Rows from block 7 of a small image classifier, named by matrix and row number. Rows with one number belong to one neuron. Each number is 50 + 10 x the weight over its row's rms, rounded and kept within 0 to 99. All counts start at 0.
After each neuron's rows are labels from the 100 images, of 14976, where the neuron reaches its highest value: "top examples" is what is common among them. Only what is clearly more common there than usual is listed. The data: stained colorectal tissue patches (NCT-CRC-HE-100K). In brackets: how many of the 100, against the usual share in percent.
# fc1: MLP up (model.blocks.7.mlp.fc1.weight, 1536x384), inputs 77-153
# fc2: MLP down (model.blocks.7.mlp.fc2.weight, 384x1536, transposed), outputs 77-153

fc1.70:48 54 52 49 39 44 57 53 51 37 55 59 54 48 42 61 17 55 37 45 42 58 35 50 49 46 58 51 36 53 55 48 68 46 65 46 50 61 39 63 57 36 47 47 44 48 62 34 54 34 45 48 49 49 33 40 47 64 55 63 63 41 52 41 47 34 59 28 50 48 44 45 48 58 58 46 53
fc2.70:65 46 71 59 47 30 59 58 55 52 44 49 56 68 41 52 50 59 55 55 55 38 53 47 53 80 48 56 50 41 50 39 38 61 50 56 34 52 57 39 35 56 41 55 57 65 48 53 51 65 46 42 45 48 50 61 35 40 68 65 53 38 47 43 59 42 37 55 44 53 59 52 52 37 56 46 58
top examples: tissue: debris (98 vs 11.1)

fc1.721:38 62 53 57 69 55 56 57 64 59 35 55 58 59 55 53 49 23 43 39 56 61 48 47 64 34 46 49 61 63 57 46 61 44 43 57 58 52 66 41 49 47 49 39 51 53 58 62 69 46 46 48 38 55 58 43 29 53 55 33 58 56 63 66 56 58 57 49 35 46 61 58 47 50 33 38 58
fc2.721:54 50 47 50 28 41 46 49 37 52 59 47 53 43 58 45 46 60 49 69 49 44 44 62 46 57 51 45 37 38 52 53 55 60 55 51 51 54 45 57 61 62 47 50 50 65 43 28 38 56 61 37 57 46 46 57 53 45 48 65 43 45 46 36 40 30 49 43 49 50 39 49 58 51 52 48 47
top examples: tissue: mucus (99 vs 9)

fc1.277:52 55 48 29 37 49 64 56 34 61 59 55 65 52 37 70 36 42 31 62 58 52 62 69 52 57 51 51 41 55 51 46 50 62 45 66 45 57 44 39 33 42 53 54 84 57 29 57 58 66 45 45 51 48 72 45 50 68 54 45 56 54 69 42 58 32 52 52 49 43 64 39 64 48 49 41 50
fc2.277:37 45 56 53 55 27 47 47 62 38 31 50 41 56 46 43 36 60 70 38 41 60 45 55 59 39 76 53 51 39 58 62 43 40 52 52 51 45 57 48 54 64 43 47 45 65 44 48 31 37 56 44 53 57 45 53 45 43 38 42 65 32 42 51 36 62 53 58 59 51 43 44 56 45 38 45 42
top examples: tissue: cancer-associated stroma (97 vs 10.8)

fc1.396:65 54 54 45 52 62 51 59 58 43 46 47 60 60 41 48 58 48 53 42 39 66 33 52 67 51 52 46 36 55 43 60 49 42 18 37 38 55 39 53 52 54 44 36 68 68 25 62 49 48 52 49 60 33 38 53 52 24 48 48 51 68 28 51 64 61 53 48 33 44 44 65 52 38 43 44 67
fc2.396:56 39 46 54 43 47 55 47 52 74 63 46 51 38 53 49 58 63 57 60 69 47 57 57 49 64 43 72 60 51 46 39 51 66 74 48 70 52 62 46 54 44 38 55 55 40 54 36 42 67 46 47 49 68 55 45 35 70 45 37 53 48 60 52 30 56 51 35 55 62 42 41 42 53 74 50 50
top examples: tissue: debris (91 vs 11.1)

fc1.439:52 44 47 37 47 42 57 55 38 49 64 42 44 43 48 41 46 47 29 43 46 57 44 51 56 55 52 56 46 52 53 60 39 43 50 63 56 44 60 34 46 47 43 57 52 54 31 37 46 57 62 48 37 53 55 48 51 60 46 47 39 46 48 35 63 44 51 30 56 40 40 43 49 43 27 51 48
fc2.439:44 46 51 49 67 36 45 49 51 45 58 58 37 50 45 59 42 72 67 56 49 50 60 65 47 40 49 55 51 44 38 41 53 53 65 64 51 51 38 65 59 52 55 40 53 62 51 62 61 54 55 53 48 56 48 63 46 34 57 46 51 50 70 64 46 51 54 64 31 41 64 49 56 55 38 46 55
top examples: tissue: normal colon mucosa (90 vs 8.6)

fc1.495:57 62 54 54 52 36 57 57 39 51 57 53 45 52 23 49 56 44 43 42 46 40 56 51 41 59 44 72 59 59 44 46 53 45 59 29 37 65 76 46 62 33 56 47 54 30 42 48 48 64 33 55 40 52 46 48 41 37 66 21 40 72 57 67 60 44 41 42 50 47 52 55 58 21 43 56 37
fc2.495:53 46 47 55 48 62 42 49 60 43 57 59 43 53 17 55 64 64 73 49 51 60 45 35 55 52 51 48 44 72 49 50 60 54 58 43 43 49 56 44 44 59 47 55 50 53 49 41 57 47 57 59 51 42 58 67 55 74 75 63 47 33 53 42 37 57 57 53 57 50 49 35 25 59 79 50 65
top examples: tissue: debris (99 vs 11.1)

fc1.69:65 32 44 46 44 51 34 43 52 45 49 64 39 72 46 42 51 51 72 59 52 60 56 45 37 51 63 54 56 53 57 34 65 46 59 48 66 52 67 64 25 56 48 42 49 55 44 44 56 56 41 45 59 46 53 31 45 45 57 49 39 51 49 47 48 47 49 41 34 51 36 31 59 39 39 43 53
fc2.69:35 38 51 55 49 40 50 48 62 48 35 55 66 73 40 63 54 62 47 44 40 69 73 56 68 56 60 49 56 58 52 52 46 55 56 55 56 55 58 46 59 45 45 38 49 45 43 69 60 59 46 36 55 56 46 66 45 51 56 49 49 41 47 68 53 43 47 50 52 54 40 63 40 34 46 45 42
top examples: tissue: debris (100 vs 11.1)

fc1.214:31 52 54 51 48 30 51 57 56 42 34 52 43 46 66 57 53 48 43 50 40 47 58 45 57 60 42 68 53 46 40 45 45 63 49 51 43 46 66 44 64 54 35 56 28 64 58 52 52 56 46 71 40 35 59 49 35 48 46 52 65 64 35 54 50 47 44 60 53 58 64 51 63 52 60 56 62
fc2.214:69 52 45 49 47 65 43 56 42 38 59 50 46 53 50 48 53 53 77 69 52 56 41 66 50 41 49 49 54 47 49 58 54 56 41 38 57 50 39 55 40 43 61 48 59 39 60 59 53 37 47 21 56 55 47 47 55 46 34 68 46 31 41 57 42 55 64 51 33 37 27 46 39 43 48 46 33
top examples: tissue: smooth muscle (92 vs 13.5)

fc1.529:47 56 46 36 46 45 47 54 41 36 58 54 19 46 79 57 32 61 51 33 74 43 68 48 58 48 39 42 66 40 52 47 66 36 67 50 45 35 56 39 65 51 63 66 49 62 53 51 49 33 43 52 51 57 63 54 69 52 34 55 44 56 64 53 46 38 59 43 45 55 57 52 42 32 36 27 31
fc2.529:49 52 37 56 39 43 63 38 43 74 45 57 74 41 50 43 50 52 37 49 42 56 35 62 34 70 51 72 37 53 48 58 36 59 49 53 69 63 40 53 33 41 42 50 56 31 52 53 64 66 50 68 44 65 42 50 46 46 53 70 31 52 36 59 38 58 34 54 60 45 28 48 46 47 70 53 68
top examples: tissue: smooth muscle (95 vs 13.5)

fc1.100:45 52 49 41 43 38 44 68 45 45 61 40 44 46 43 55 37 55 37 38 42 47 47 54 68 45 60 52 52 51 45 46 71 26 58 54 53 48 39 36 64 67 57 43 51 54 42 63 42 51 54 42 54 32 61 42 41 50 48 64 49 53 55 51 47 56 40 35 45 31 61 44 52 56 71 61 49
fc2.100:53 62 66 46 60 36 57 36 46 59 45 44 61 57 39 48 50 43 49 52 53 46 57 53 39 50 35 44 52 30 46 57 23 71 44 42 42 52 54 58 48 30 38 51 41 54 65 32 80 52 38 64 53 58 41 58 60 60 54 56 54 35 38 53 67 39 67 73 62 53 38 50 51 42 43 40 51
top examples: tissue: cancer-associated stroma (91 vs 10.8)

fc1.546:45 58 48 37 34 51 37 39 56 37 42 51 46 28 55 46 64 58 57 55 35 65 45 58 52 51 63 41 49 47 38 65 55 54 56 33 31 52 49 37 67 54 61 71 47 56 31 42 52 59 42 51 60 53 35 54 46 45 62 58 54 46 66 64 41 42 49 58 63 56 63 47 44 52 68 49 36
fc2.546:34 50 49 77 65 56 68 56 42 55 50 46 62 43 28 55 39 56 36 44 42 51 66 44 69 48 47 66 54 54 54 47 45 48 45 61 71 61 65 54 37 50 50 38 56 58 71 48 57 48 50 55 52 48 55 49 65 43 49 47 49 49 30 38 60 50 52 45 35 52 44 50 60 41 44 70 49
top examples: tissue: debris (95 vs 11.1)

fc1.391:56 63 53 34 62 51 49 63 72 48 51 56 78 61 63 48 59 45 44 56 53 48 55 44 58 56 41 52 60 31 43 54 45 47 60 44 46 46 59 29 55 58 50 56 44 61 57 62 39 50 53 47 43 55 38 48 46 53 64 59 31 40 57 50 33 55 44 46 46 58 37 75 44 50 56 37 44
fc2.391:39 37 61 52 61 58 56 40 36 57 47 43 40 52 29 43 33 44 49 60 53 58 59 61 50 44 61 57 33 63 46 36 55 39 42 43 53 55 43 61 41 30 49 53 50 46 42 50 61 57 46 47 51 48 50 47 69 57 70 48 39 36 50 60 63 48 54 38 51 54 40 45 36 42 49 58 47
top examples: tissue: debris (99 vs 11.1)

fc1.170:38 62 61 49 38 54 71 49 44 43 60 64 64 53 45 47 55 65 54 50 44 52 51 45 51 58 60 58 38 45 23 55 67 43 44 42 38 45 50 50 56 43 56 61 48 49 40 46 53 62 37 56 54 54 56 49 52 41 65 59 60 49 70 48 52 39 53 51 70 57 33 51 49 43 47 43 42
fc2.170:57 50 46 60 45 48 27 51 45 50 53 39 50 56 59 42 25 42 45 47 51 39 68 54 52 43 44 42 69 58 61 55 47 52 46 63 57 45 49 42 46 64 45 55 50 62 56 48 54 42 72 52 53 46 53 33 42 56 53 35 51 74 36 47 31 43 52 51 18 38 54 48 51 54 23 56 47
top examples: tissue: adipose tissue (64 vs 10.3)

fc1.191:50 51 50 63 58 48 52 77 34 50 54 39 56 37 77 46 51 66 41 48 42 51 73 68 61 28 24 43 65 52 52 41 52 71 50 36 54 46 49 44 60 51 38 65 50 61 41 59 71 52 39 52 50 73 61 32 58 40 50 33 42 42 45 53 53 45 50 38 36 57 28 46 47 42 58 51 38
fc2.191:52 40 52 47 44 52 53 55 45 56 54 60 40 45 64 61 30 43 58 44 62 25 50 44 59 51 66 47 42 60 46 61 66 36 47 57 40 41 55 54 56 45 45 50 46 45 56 43 37 49 48 47 54 34 53 66 46 51 55 72 58 59 49 43 44 60 32 48 55 45 58 46 58 68 52 49 41
top examples: tissue: smooth muscle (98 vs 13.5)

fc1.732:48 47 61 51 45 46 65 43 67 63 53 45 68 44 53 45 41 58 49 37 56 45 56 47 43 53 49 55 50 81 41 37 63 54 46 47 45 46 63 61 40 55 51 55 46 58 46 54 37 39 46 53 35 34 61 45 52 60 58 44 75 47 31 40 43 41 50 68 33 43 58 70 39 47 58 43 49
fc2.732:48 52 47 52 63 68 53 52 42 47 44 55 53 62 56 58 50 46 61 58 58 44 49 45 55 66 52 55 66 50 49 48 51 35 55 50 51 40 38 44 38 34 43 65 67 52 45 51 53 67 57 42 63 50 52 53 36 42 38 41 33 62 64 56 73 42 38 56 50 55 49 39 48 54 49 66 55
top examples: tissue: lymphocytes (85 vs 11.4)

fc1.103:43 51 53 67 60 43 55 37 37 26 66 49 62 70 45 56 39 45 50 42 35 76 50 50 52 48 51 48 47 77 47 36 57 53 61 39 45 40 56 46 36 56 48 69 40 50 54 64 62 43 63 50 44 23 59 47 46 50 48 47 34 59 73 62 46 50 57 50 54 52 58 66 61 60 47 71 50
fc2.103:48 47 51 40 45 65 37 53 49 68 46 60 46 48 54 51 54 39 58 56 57 43 53 58 54 64 55 56 60 35 57 66 34 41 46 73 63 58 46 43 62 60 49 67 53 58 38 47 41 75 45 51 50 64 41 36 49 37 45 55 60 45 54 55 38 51 47 42 45 55 39 53 45 38 50 37 39
top examples: tissue: adipose tissue (97 vs 10.3)

fc1.105:53 49 48 67 63 46 44 44 53 68 55 58 56 47 59 66 56 38 38 46 56 66 39 62 70 45 37 48 59 67 59 46 56 54 58 41 65 61 65 65 46 60 59 44 40 61 54 64 66 51 50 46 52 59 56 37 48 42 61 41 54 57 58 55 46 62 55 47 32 52 48 50 44 56 34 49 39
fc2.105:39 59 65 43 41 51 45 53 48 57 46 44 43 63 61 41 35 32 58 58 51 31 49 41 41 55 65 44 50 48 51 46 71 57 46 60 45 51 54 48 56 57 38 44 47 51 60 30 40 44 57 53 54 47 43 51 57 59 45 68 52 54 77 40 43 39 49 53 48 48 46 49 51 57 52 60 53
top examples: tissue: mucus (99 vs 9)

fc1.252:36 52 40 65 38 45 47 61 40 41 44 53 62 34 47 71 49 64 32 54 53 55 36 78 42 37 42 44 57 43 34 27 36 48 43 36 55 40 66 51 67 54 58 53 53 53 37 39 67 49 48 38 35 60 69 65 59 46 57 31 47 40 51 35 49 51 58 50 44 48 52 42 66 64 69 39 61
fc2.252:64 49 43 45 60 60 53 39 45 68 61 43 41 61 58 42 52 38 81 52 37 50 66 44 43 58 47 62 50 66 49 56 44 67 53 50 47 50 39 47 39 51 46 49 63 47 38 51 41 57 34 57 65 47 36 47 41 51 47 88 52 61 53 58 60 54 41 50 52 50 45 63 45 46 60 50 48
top examples: tissue: smooth muscle (95 vs 13.5)

fc1.528:58 58 40 48 42 56 58 47 52 61 72 55 33 44 37 36 44 42 53 63 49 54 42 41 45 45 55 51 49 44 52 44 53 69 75 50 58 43 54 58 59 48 42 41 28 63 51 52 74 45 54 52 51 53 40 41 47 54 50 61 51 54 55 52 40 55 57 61 53 69 42 60 61 59 49 49 41
fc2.528:34 51 58 51 63 20 46 47 46 41 39 52 70 57 49 76 50 50 45 35 59 61 54 58 56 59 33 64 54 59 46 62 36 56 34 41 36 66 55 43 60 30 54 65 58 34 48 36 33 57 46 35 57 40 51 50 55 48 68 52 47 58 28 38 63 50 41 40 60 52 52 59 45 50 70 63 63
top examples: tissue: smooth muscle (97 vs 13.5)

fc1.650:48 59 56 58 66 51 46 50 48 56 41 51 60 60 57 46 40 47 36 52 60 63 35 39 61 47 43 42 54 46 51 45 57 65 64 50 66 54 65 43 42 55 44 35 47 64 48 52 74 46 45 43 44 40 68 36 31 59 58 53 51 58 64 48 50 47 61 51 43 56 48 56 54 64 52 48 53
fc2.650:37 52 43 48 57 48 58 46 53 55 59 50 41 48 71 53 51 22 42 61 46 37 40 45 50 54 69 49 54 48 43 57 61 44 36 56 32 49 32 61 65 64 50 49 53 58 55 44 37 59 45 46 51 50 36 77 62 35 44 68 44 60 57 46 45 52 42 51 46 49 33 41 45 54 38 56 50
top examples: tissue: mucus (99 vs 9)

fc1.287:58 40 43 58 52 51 55 60 58 40 67 37 55 43 62 35 41 53 40 57 61 54 49 52 58 44 50 18 68 44 45 53 51 58 51 55 56 51 55 62 33 60 60 49 52 48 47 59 54 43 44 60 59 62 68 63 53 55 66 54 50 59 38 54 47 42 48 52 34 68 44 27 42 61 43 43 52
fc2.287:47 55 49 52 61 50 58 44 47 69 36 60 47 64 70 56 49 52 34 44 59 61 45 38 52 55 56 73 43 62 40 46 63 49 49 45 64 39 59 43 60 44 38 31 56 64 47 62 50 56 49 35 44 52 30 43 52 45 59 46 28 46 62 43 39 55 65 46 43 45 56 70 53 46 18 58 53
top examples: tissue: mucus (96 vs 9)

fc1.182:67 55 31 58 72 45 53 63 48 43 53 34 54 32 75 60 41 23 36 56 54 40 55 56 40 40 65 42 56 51 32 49 50 45 47 53 63 31 57 51 51 45 52 51 50 62 53 42 60 60 67 50 43 50 52 61 44 35 67 51 38 57 60 42 36 40 41 73 64 60 65 45 48 56 43 51 49
fc2.182:47 57 58 44 24 46 43 47 45 42 55 62 52 47 47 50 56 60 65 61 56 53 54 49 46 76 46 52 39 44 68 50 51 50 59 39 41 69 41 34 54 55 43 59 49 43 53 44 50 56 32 51 55 53 40 49 55 70 34 51 58 48 43 60 48 54 50 15 44 47 51 74 58 46 43 45 58
top examples: tissue: tumour epithelium (90 vs 14.8)

fc1.359:64 58 46 18 48 49 36 63 47 51 53 56 49 58 52 68 49 56 60 58 50 54 40 65 32 47 34 46 45 48 54 46 37 48 40 46 48 54 54 52 36 64 51 56 55 67 57 54 47 50 36 65 41 57 62 52 41 49 60 35 46 52 59 40 56 57 53 61 38 42 45 50 59 45 26 60 50
fc2.359:44 60 44 72 39 62 47 25 44 61 52 54 40 32 64 34 62 40 48 49 46 50 55 35 50 43 55 40 48 48 45 48 57 61 77 48 67 52 37 34 61 54 47 48 35 40 17 45 63 59 45 24 62 46 55 62 50 45 45 57 53 40 56 49 40 44 49 39 60 56 63 35 39 58 49 45 50
top examples: tissue: lymphocytes (50 vs 11.4)

fc1.57:56 68 44 47 59 47 53 52 45 56 57 59 30 47 50 59 50 73 50 51 49 36 54 53 37 51 33 53 46 57 75 39 47 51 51 51 58 56 59 50 53 38 56 53 47 48 46 35 48 54 59 48 42 51 36 53 35 52 52 48 44 42 51 26 40 54 35 31 40 39 46 46 40 36 24 36 41
fc2.57:56 39 45 51 77 45 41 46 51 52 41 48 47 40 43 41 60 50 37 59 58 48 43 61 46 55 33 69 38 66 41 56 45 45 67 32 37 49 53 36 52 50 66 44 38 48 46 56 40 49 58 51 43 47 46 65 56 53 53 56 52 41 63 69 52 44 44 67 65 63 33 58 59 46 62 38 63
top examples: tissue: debris (96 vs 11.1)

fc1.307:26 51 61 41 74 50 36 55 72 56 44 51 61 59 55 49 35 39 54 49 31 57 22 85 54 53 55 40 53 53 50 34 49 70 57 53 59 44 43 55 46 46 41 44 49 58 58 50 51 51 46 48 37 61 44 55 50 67 41 53 46 64 47 50 24 54 38 54 61 58 44 30 35 52 57 55 53
fc2.307:63 48 48 58 37 38 48 46 45 51 61 61 55 38 28 54 49 53 58 44 42 45 46 22 47 47 68 61 45 53 47 54 53 41 58 50 45 59 55 36 52 44 54 58 58 39 42 52 76 40 55 39 64 46 40 51 44 31 57 45 60 47 33 56 67 46 52 40 46 36 58 71 56 53 50 44 63
top examples: tissue: cancer-associated stroma (35 vs 10.8)

fc1.76:61 59 31 32 63 64 44 67 45 38 54 44 69 51 33 36 29 45 40 69 34 61 32 53 50 29 68 57 56 48 37 55 58 49 56 55 42 45 67 41 30 62 40 43 62 63 34 58 56 61 39 42 45 43 59 29 47 46 53 58 52 46 59 61 34 55 71 49 26 38 43 54 38 43 50 41 57
fc2.76:49 52 53 47 33 35 50 47 60 60 52 60 49 47 63 54 71 33 59 21 51 43 59 42 46 80 37 42 44 47 68 44 34 64 61 45 62 56 45 66 58 54 54 72 32 53 51 44 43 32 52 52 63 60 38 60 51 67 60 44 57 44 32 43 57 54 40 43 65 53 64 62 52 50 60 60 55
top examples: tissue: adipose tissue (99 vs 10.3)

fc1.557:45 49 55 52 38 49 59 39 58 65 27 67 53 55 25 56 69 57 49 53 49 49 36 58 34 62 29 73 43 30 46 49 50 44 66 60 59 50 57 53 49 81 45 38 51 68 45 48 42 64 38 51 58 48 65 42 57 44 62 49 32 42 46 64 53 65 50 27 60 45 49 40 56 56 59 60 55
fc2.557:45 51 56 46 67 52 40 64 57 33 67 54 49 45 57 46 39 53 44 56 39 35 75 49 51 27 68 35 65 65 58 48 45 57 39 46 44 46 47 52 46 38 50 52 50 37 50 56 52 34 53 56 44 45 39 49 48 70 37 28 63 61 55 40 48 48 56 70 42 49 50 54 45 35 38 46 44
top examples: tissue: adipose tissue (46 vs 10.3); tissue: normal colon mucosa (31 vs 8.6)

fc1.278:69 42 50 42 49 54 47 46 44 49 67 55 70 29 46 52 61 29 39 56 44 29 55 55 59 56 43 36 57 35 36 31 52 56 54 51 59 67 54 43 45 26 35 42 42 62 46 58 55 44 57 32 51 52 49 48 38 31 54 50 36 51 34 44 56 44 58 44 63 47 57 54 55 51 29 43 42
fc2.278:47 59 47 51 56 35 50 51 44 48 36 44 32 53 29 57 55 28 59 43 42 47 49 42 57 55 43 14 36 54 42 46 54 42 45 60 45 45 63 44 53 42 51 48 58 54 57 52 50 36 31 52 43 60 38 61 56 67 62 64 62 62 32 53 32 60 54 55 36 50 31 57 46 56 56 60 58
top examples: tissue: cancer-associated stroma (95 vs 10.8)

fc1.27:34 49 54 54 54 38 37 51 53 56 69 56 42 53 54 53 65 62 57 55 54 62 58 50 44 64 54 40 44 38 48 37 58 44 65 43 54 43 48 55 49 46 45 63 57 61 22 30 46 73 52 49 50 62 65 51 37 44 44 39 44 48 37 50 46 33 46 50 68 58 48 50 52 58 44 57 21
fc2.27:58 43 44 42 57 59 53 54 50 45 40 41 69 46 65 51 57 26 25 54 51 44 54 33 59 50 42 48 52 59 49 59 47 48 34 55 49 42 61 47 46 53 64 74 51 45 42 51 43 60 65 42 53 43 55 47 55 59 55 56 53 41 53 44 51 55 57 39 55 40 43 50 57 56 46 62 62
top examples: tissue: lymphocytes (93 vs 11.4)

fc1.20:48 55 54 62 33 60 70 45 46 56 56 56 38 61 28 62 49 64 53 35 51 54 46 60 58 61 43 46 23 53 51 50 71 59 46 52 41 69 69 51 67 60 57 53 71 46 37 47 36 67 54 44 61 59 60 45 58 69 54 34 64 47 55 38 56 63 58 49 65 51 72 42 66 37 41 56 53
fc2.20:46 49 55 42 60 46 33 56 48 36 60 48 51 54 55 48 47 42 51 67 51 49 52 52 39 33 40 53 73 57 45 60 26 52 48 44 59 31 43 52 46 43 38 54 37 59 61 61 58 40 56 57 35 34 48 54 45 33 46 60 41 47 59 54 43 33 56 53 32 50 45 65 49 55 44 39 46
top examples: tissue: debris (86 vs 11.1)

fc1.231:46 52 63 49 61 43 44 55 47 41 47 56 68 55 54 48 45 51 35 48 55 71 27 46 46 36 53 45 51 55 50 50 57 48 45 55 56 50 79 48 50 55 36 35 49 45 67 61 61 52 44 44 40 39 53 46 39 56 46 46 47 58 34 49 47 61 57 45 65 60 39 60 54 49 51 52 66
fc2.231:36 46 38 53 44 48 55 57 54 60 60 55 34 32 56 58 55 55 43 56 52 29 57 38 53 57 55 52 51 41 55 44 64 58 59 49 50 50 32 56 47 62 54 57 42 61 33 45 39 41 41 56 49 48 48 58 56 43 64 57 59 47 46 59 37 53 43 48 33 50 55 43 43 57 51 34 35
top examples: tissue: mucus (99 vs 9)

fc1.186:49 63 38 44 69 58 35 72 51 53 47 55 58 63 44 55 57 55 53 47 43 68 38 50 44 43 57 56 59 33 62 59 36 52 58 51 54 52 26 45 39 50 24 52 51 67 46 45 53 31 44 30 52 50 55 55 56 48 52 50 43 50 60 56 55 43 52 51 46 50 50 57 45 44 50 55 56
fc2.186:35 55 61 52 42 33 59 50 46 67 45 49 60 52 34 42 60 55 47 41 52 32 57 64 43 74 30 54 58 61 38 27 56 56 57 49 58 55 52 47 49 43 49 39 55 46 67 41 60 44 41 46 43 46 57 60 54 43 49 60 52 33 39 45 58 63 58 46 61 48 55 62 52 61 34 57 45
top examples: tissue: normal colon mucosa (96 vs 8.6)

fc1.260:36 51 66 46 53 53 50 43 64 51 41 51 57 58 56 39 45 51 55 51 31 68 51 44 46 60 44 42 44 58 41 56 38 64 53 35 35 49 35 41 49 30 44 55 51 58 32 61 65 52 50 28 59 53 35 37 46 45 54 31 45 38 47 48 62 51 47 56 42 47 45 39 34 59 50 40 60
fc2.260:47 53 40 60 42 43 61 56 31 49 46 56 42 50 49 45 54 65 47 49 56 53 46 60 51 63 40 53 53 39 43 57 38 41 54 62 51 50 67 56 60 58 44 49 43 53 48 42 27 57 50 62 36 52 68 54 55 43 45 72 48 54 53 47 49 36 40 55 51 46 53 68 71 42 58 48 53
top examples: tissue: smooth muscle (46 vs 13.5)

fc1.552:51 53 58 61 41 59 38 42 47 47 53 49 41 57 25 39 63 55 24 55 68 45 62 44 45 40 50 45 62 33 48 60 50 54 42 53 57 48 47 42 54 28 41 50 40 59 37 39 42 63 42 45 36 57 52 36 61 39 47 58 54 50 51 61 69 52 42 49 63 57 35 64 48 58 46 39 38
fc2.552:61 36 52 52 69 52 47 67 37 57 53 57 54 46 33 52 41 18 72 47 30 54 39 54 52 58 48 56 45 61 48 46 56 34 55 52 49 36 46 69 53 50 45 53 48 50 71 59 49 33 56 61 50 38 56 40 44 62 59 57 58 63 33 48 46 60 61 39 34 45 75 32 58 48 43 66 60
top examples: tissue: cancer-associated stroma (92 vs 10.8)

fc1.215:63 42 55 50 52 54 51 49 48 59 50 52 68 36 36 50 55 27 38 51 40 30 50 67 61 61 53 46 52 38 41 32 47 48 50 51 53 59 55 42 47 23 42 38 48 59 52 54 48 43 57 35 48 61 38 51 37 32 55 52 38 43 30 45 49 47 58 48 55 53 54 60 56 51 33 43 41
fc2.215:55 51 51 54 51 29 53 60 35 32 54 46 35 45 33 58 57 42 52 42 50 48 57 22 51 48 38 16 53 64 41 35 64 51 45 63 37 47 60 60 57 56 37 52 58 61 51 57 68 50 33 57 51 61 43 54 58 55 61 58 64 66 42 57 52 46 53 53 54 44 48 58 60 49 56 58 69
top examples: tissue: cancer-associated stroma (97 vs 10.8)

fc1.408:73 49 53 51 42 53 42 35 51 33 64 56 60 61 41 56 42 43 28 44 53 32 66 45 57 57 56 24 58 42 40 50 50 58 71 54 45 48 71 49 36 50 27 37 41 76 54 62 51 44 34 46 43 52 70 57 38 40 48 57 49 61 28 54 69 56 54 52 58 49 58 51 49 58 40 38 44
fc2.408:43 51 44 40 55 45 57 37 41 57 60 48 30 34 43 47 61 33 67 62 51 60 46 64 56 50 41 55 49 52 57 54 50 48 32 48 77 56 35 39 60 33 65 65 56 31 34 42 53 54 53 44 45 53 29 41 62 57 54 61 40 50 54 52 34 46 50 48 58 52 52 56 36 45 50 68 59
top examples: tissue: cancer-associated stroma (95 vs 10.8)

fc1.218:47 51 39 43 46 76 58 69 52 50 50 51 69 32 58 40 56 24 33 35 57 55 52 34 60 50 53 36 43 31 64 56 77 51 52 55 50 44 48 47 52 59 52 52 52 50 52 53 49 39 52 48 59 47 46 32 49 39 37 64 48 40 51 63 49 47 50 48 43 39 50 56 56 65 63 62 63
fc2.218:38 52 54 58 46 46 50 28 53 52 42 47 36 48 42 52 55 54 61 67 53 59 54 65 56 41 27 47 52 72 45 45 24 45 58 52 57 52 40 66 51 40 55 36 58 41 47 68 50 80 54 32 47 37 42 76 52 61 55 38 63 58 36 45 47 52 44 54 45 59 55 41 52 35 46 55 47
top examples: tissue: tumour epithelium (100 vs 14.8)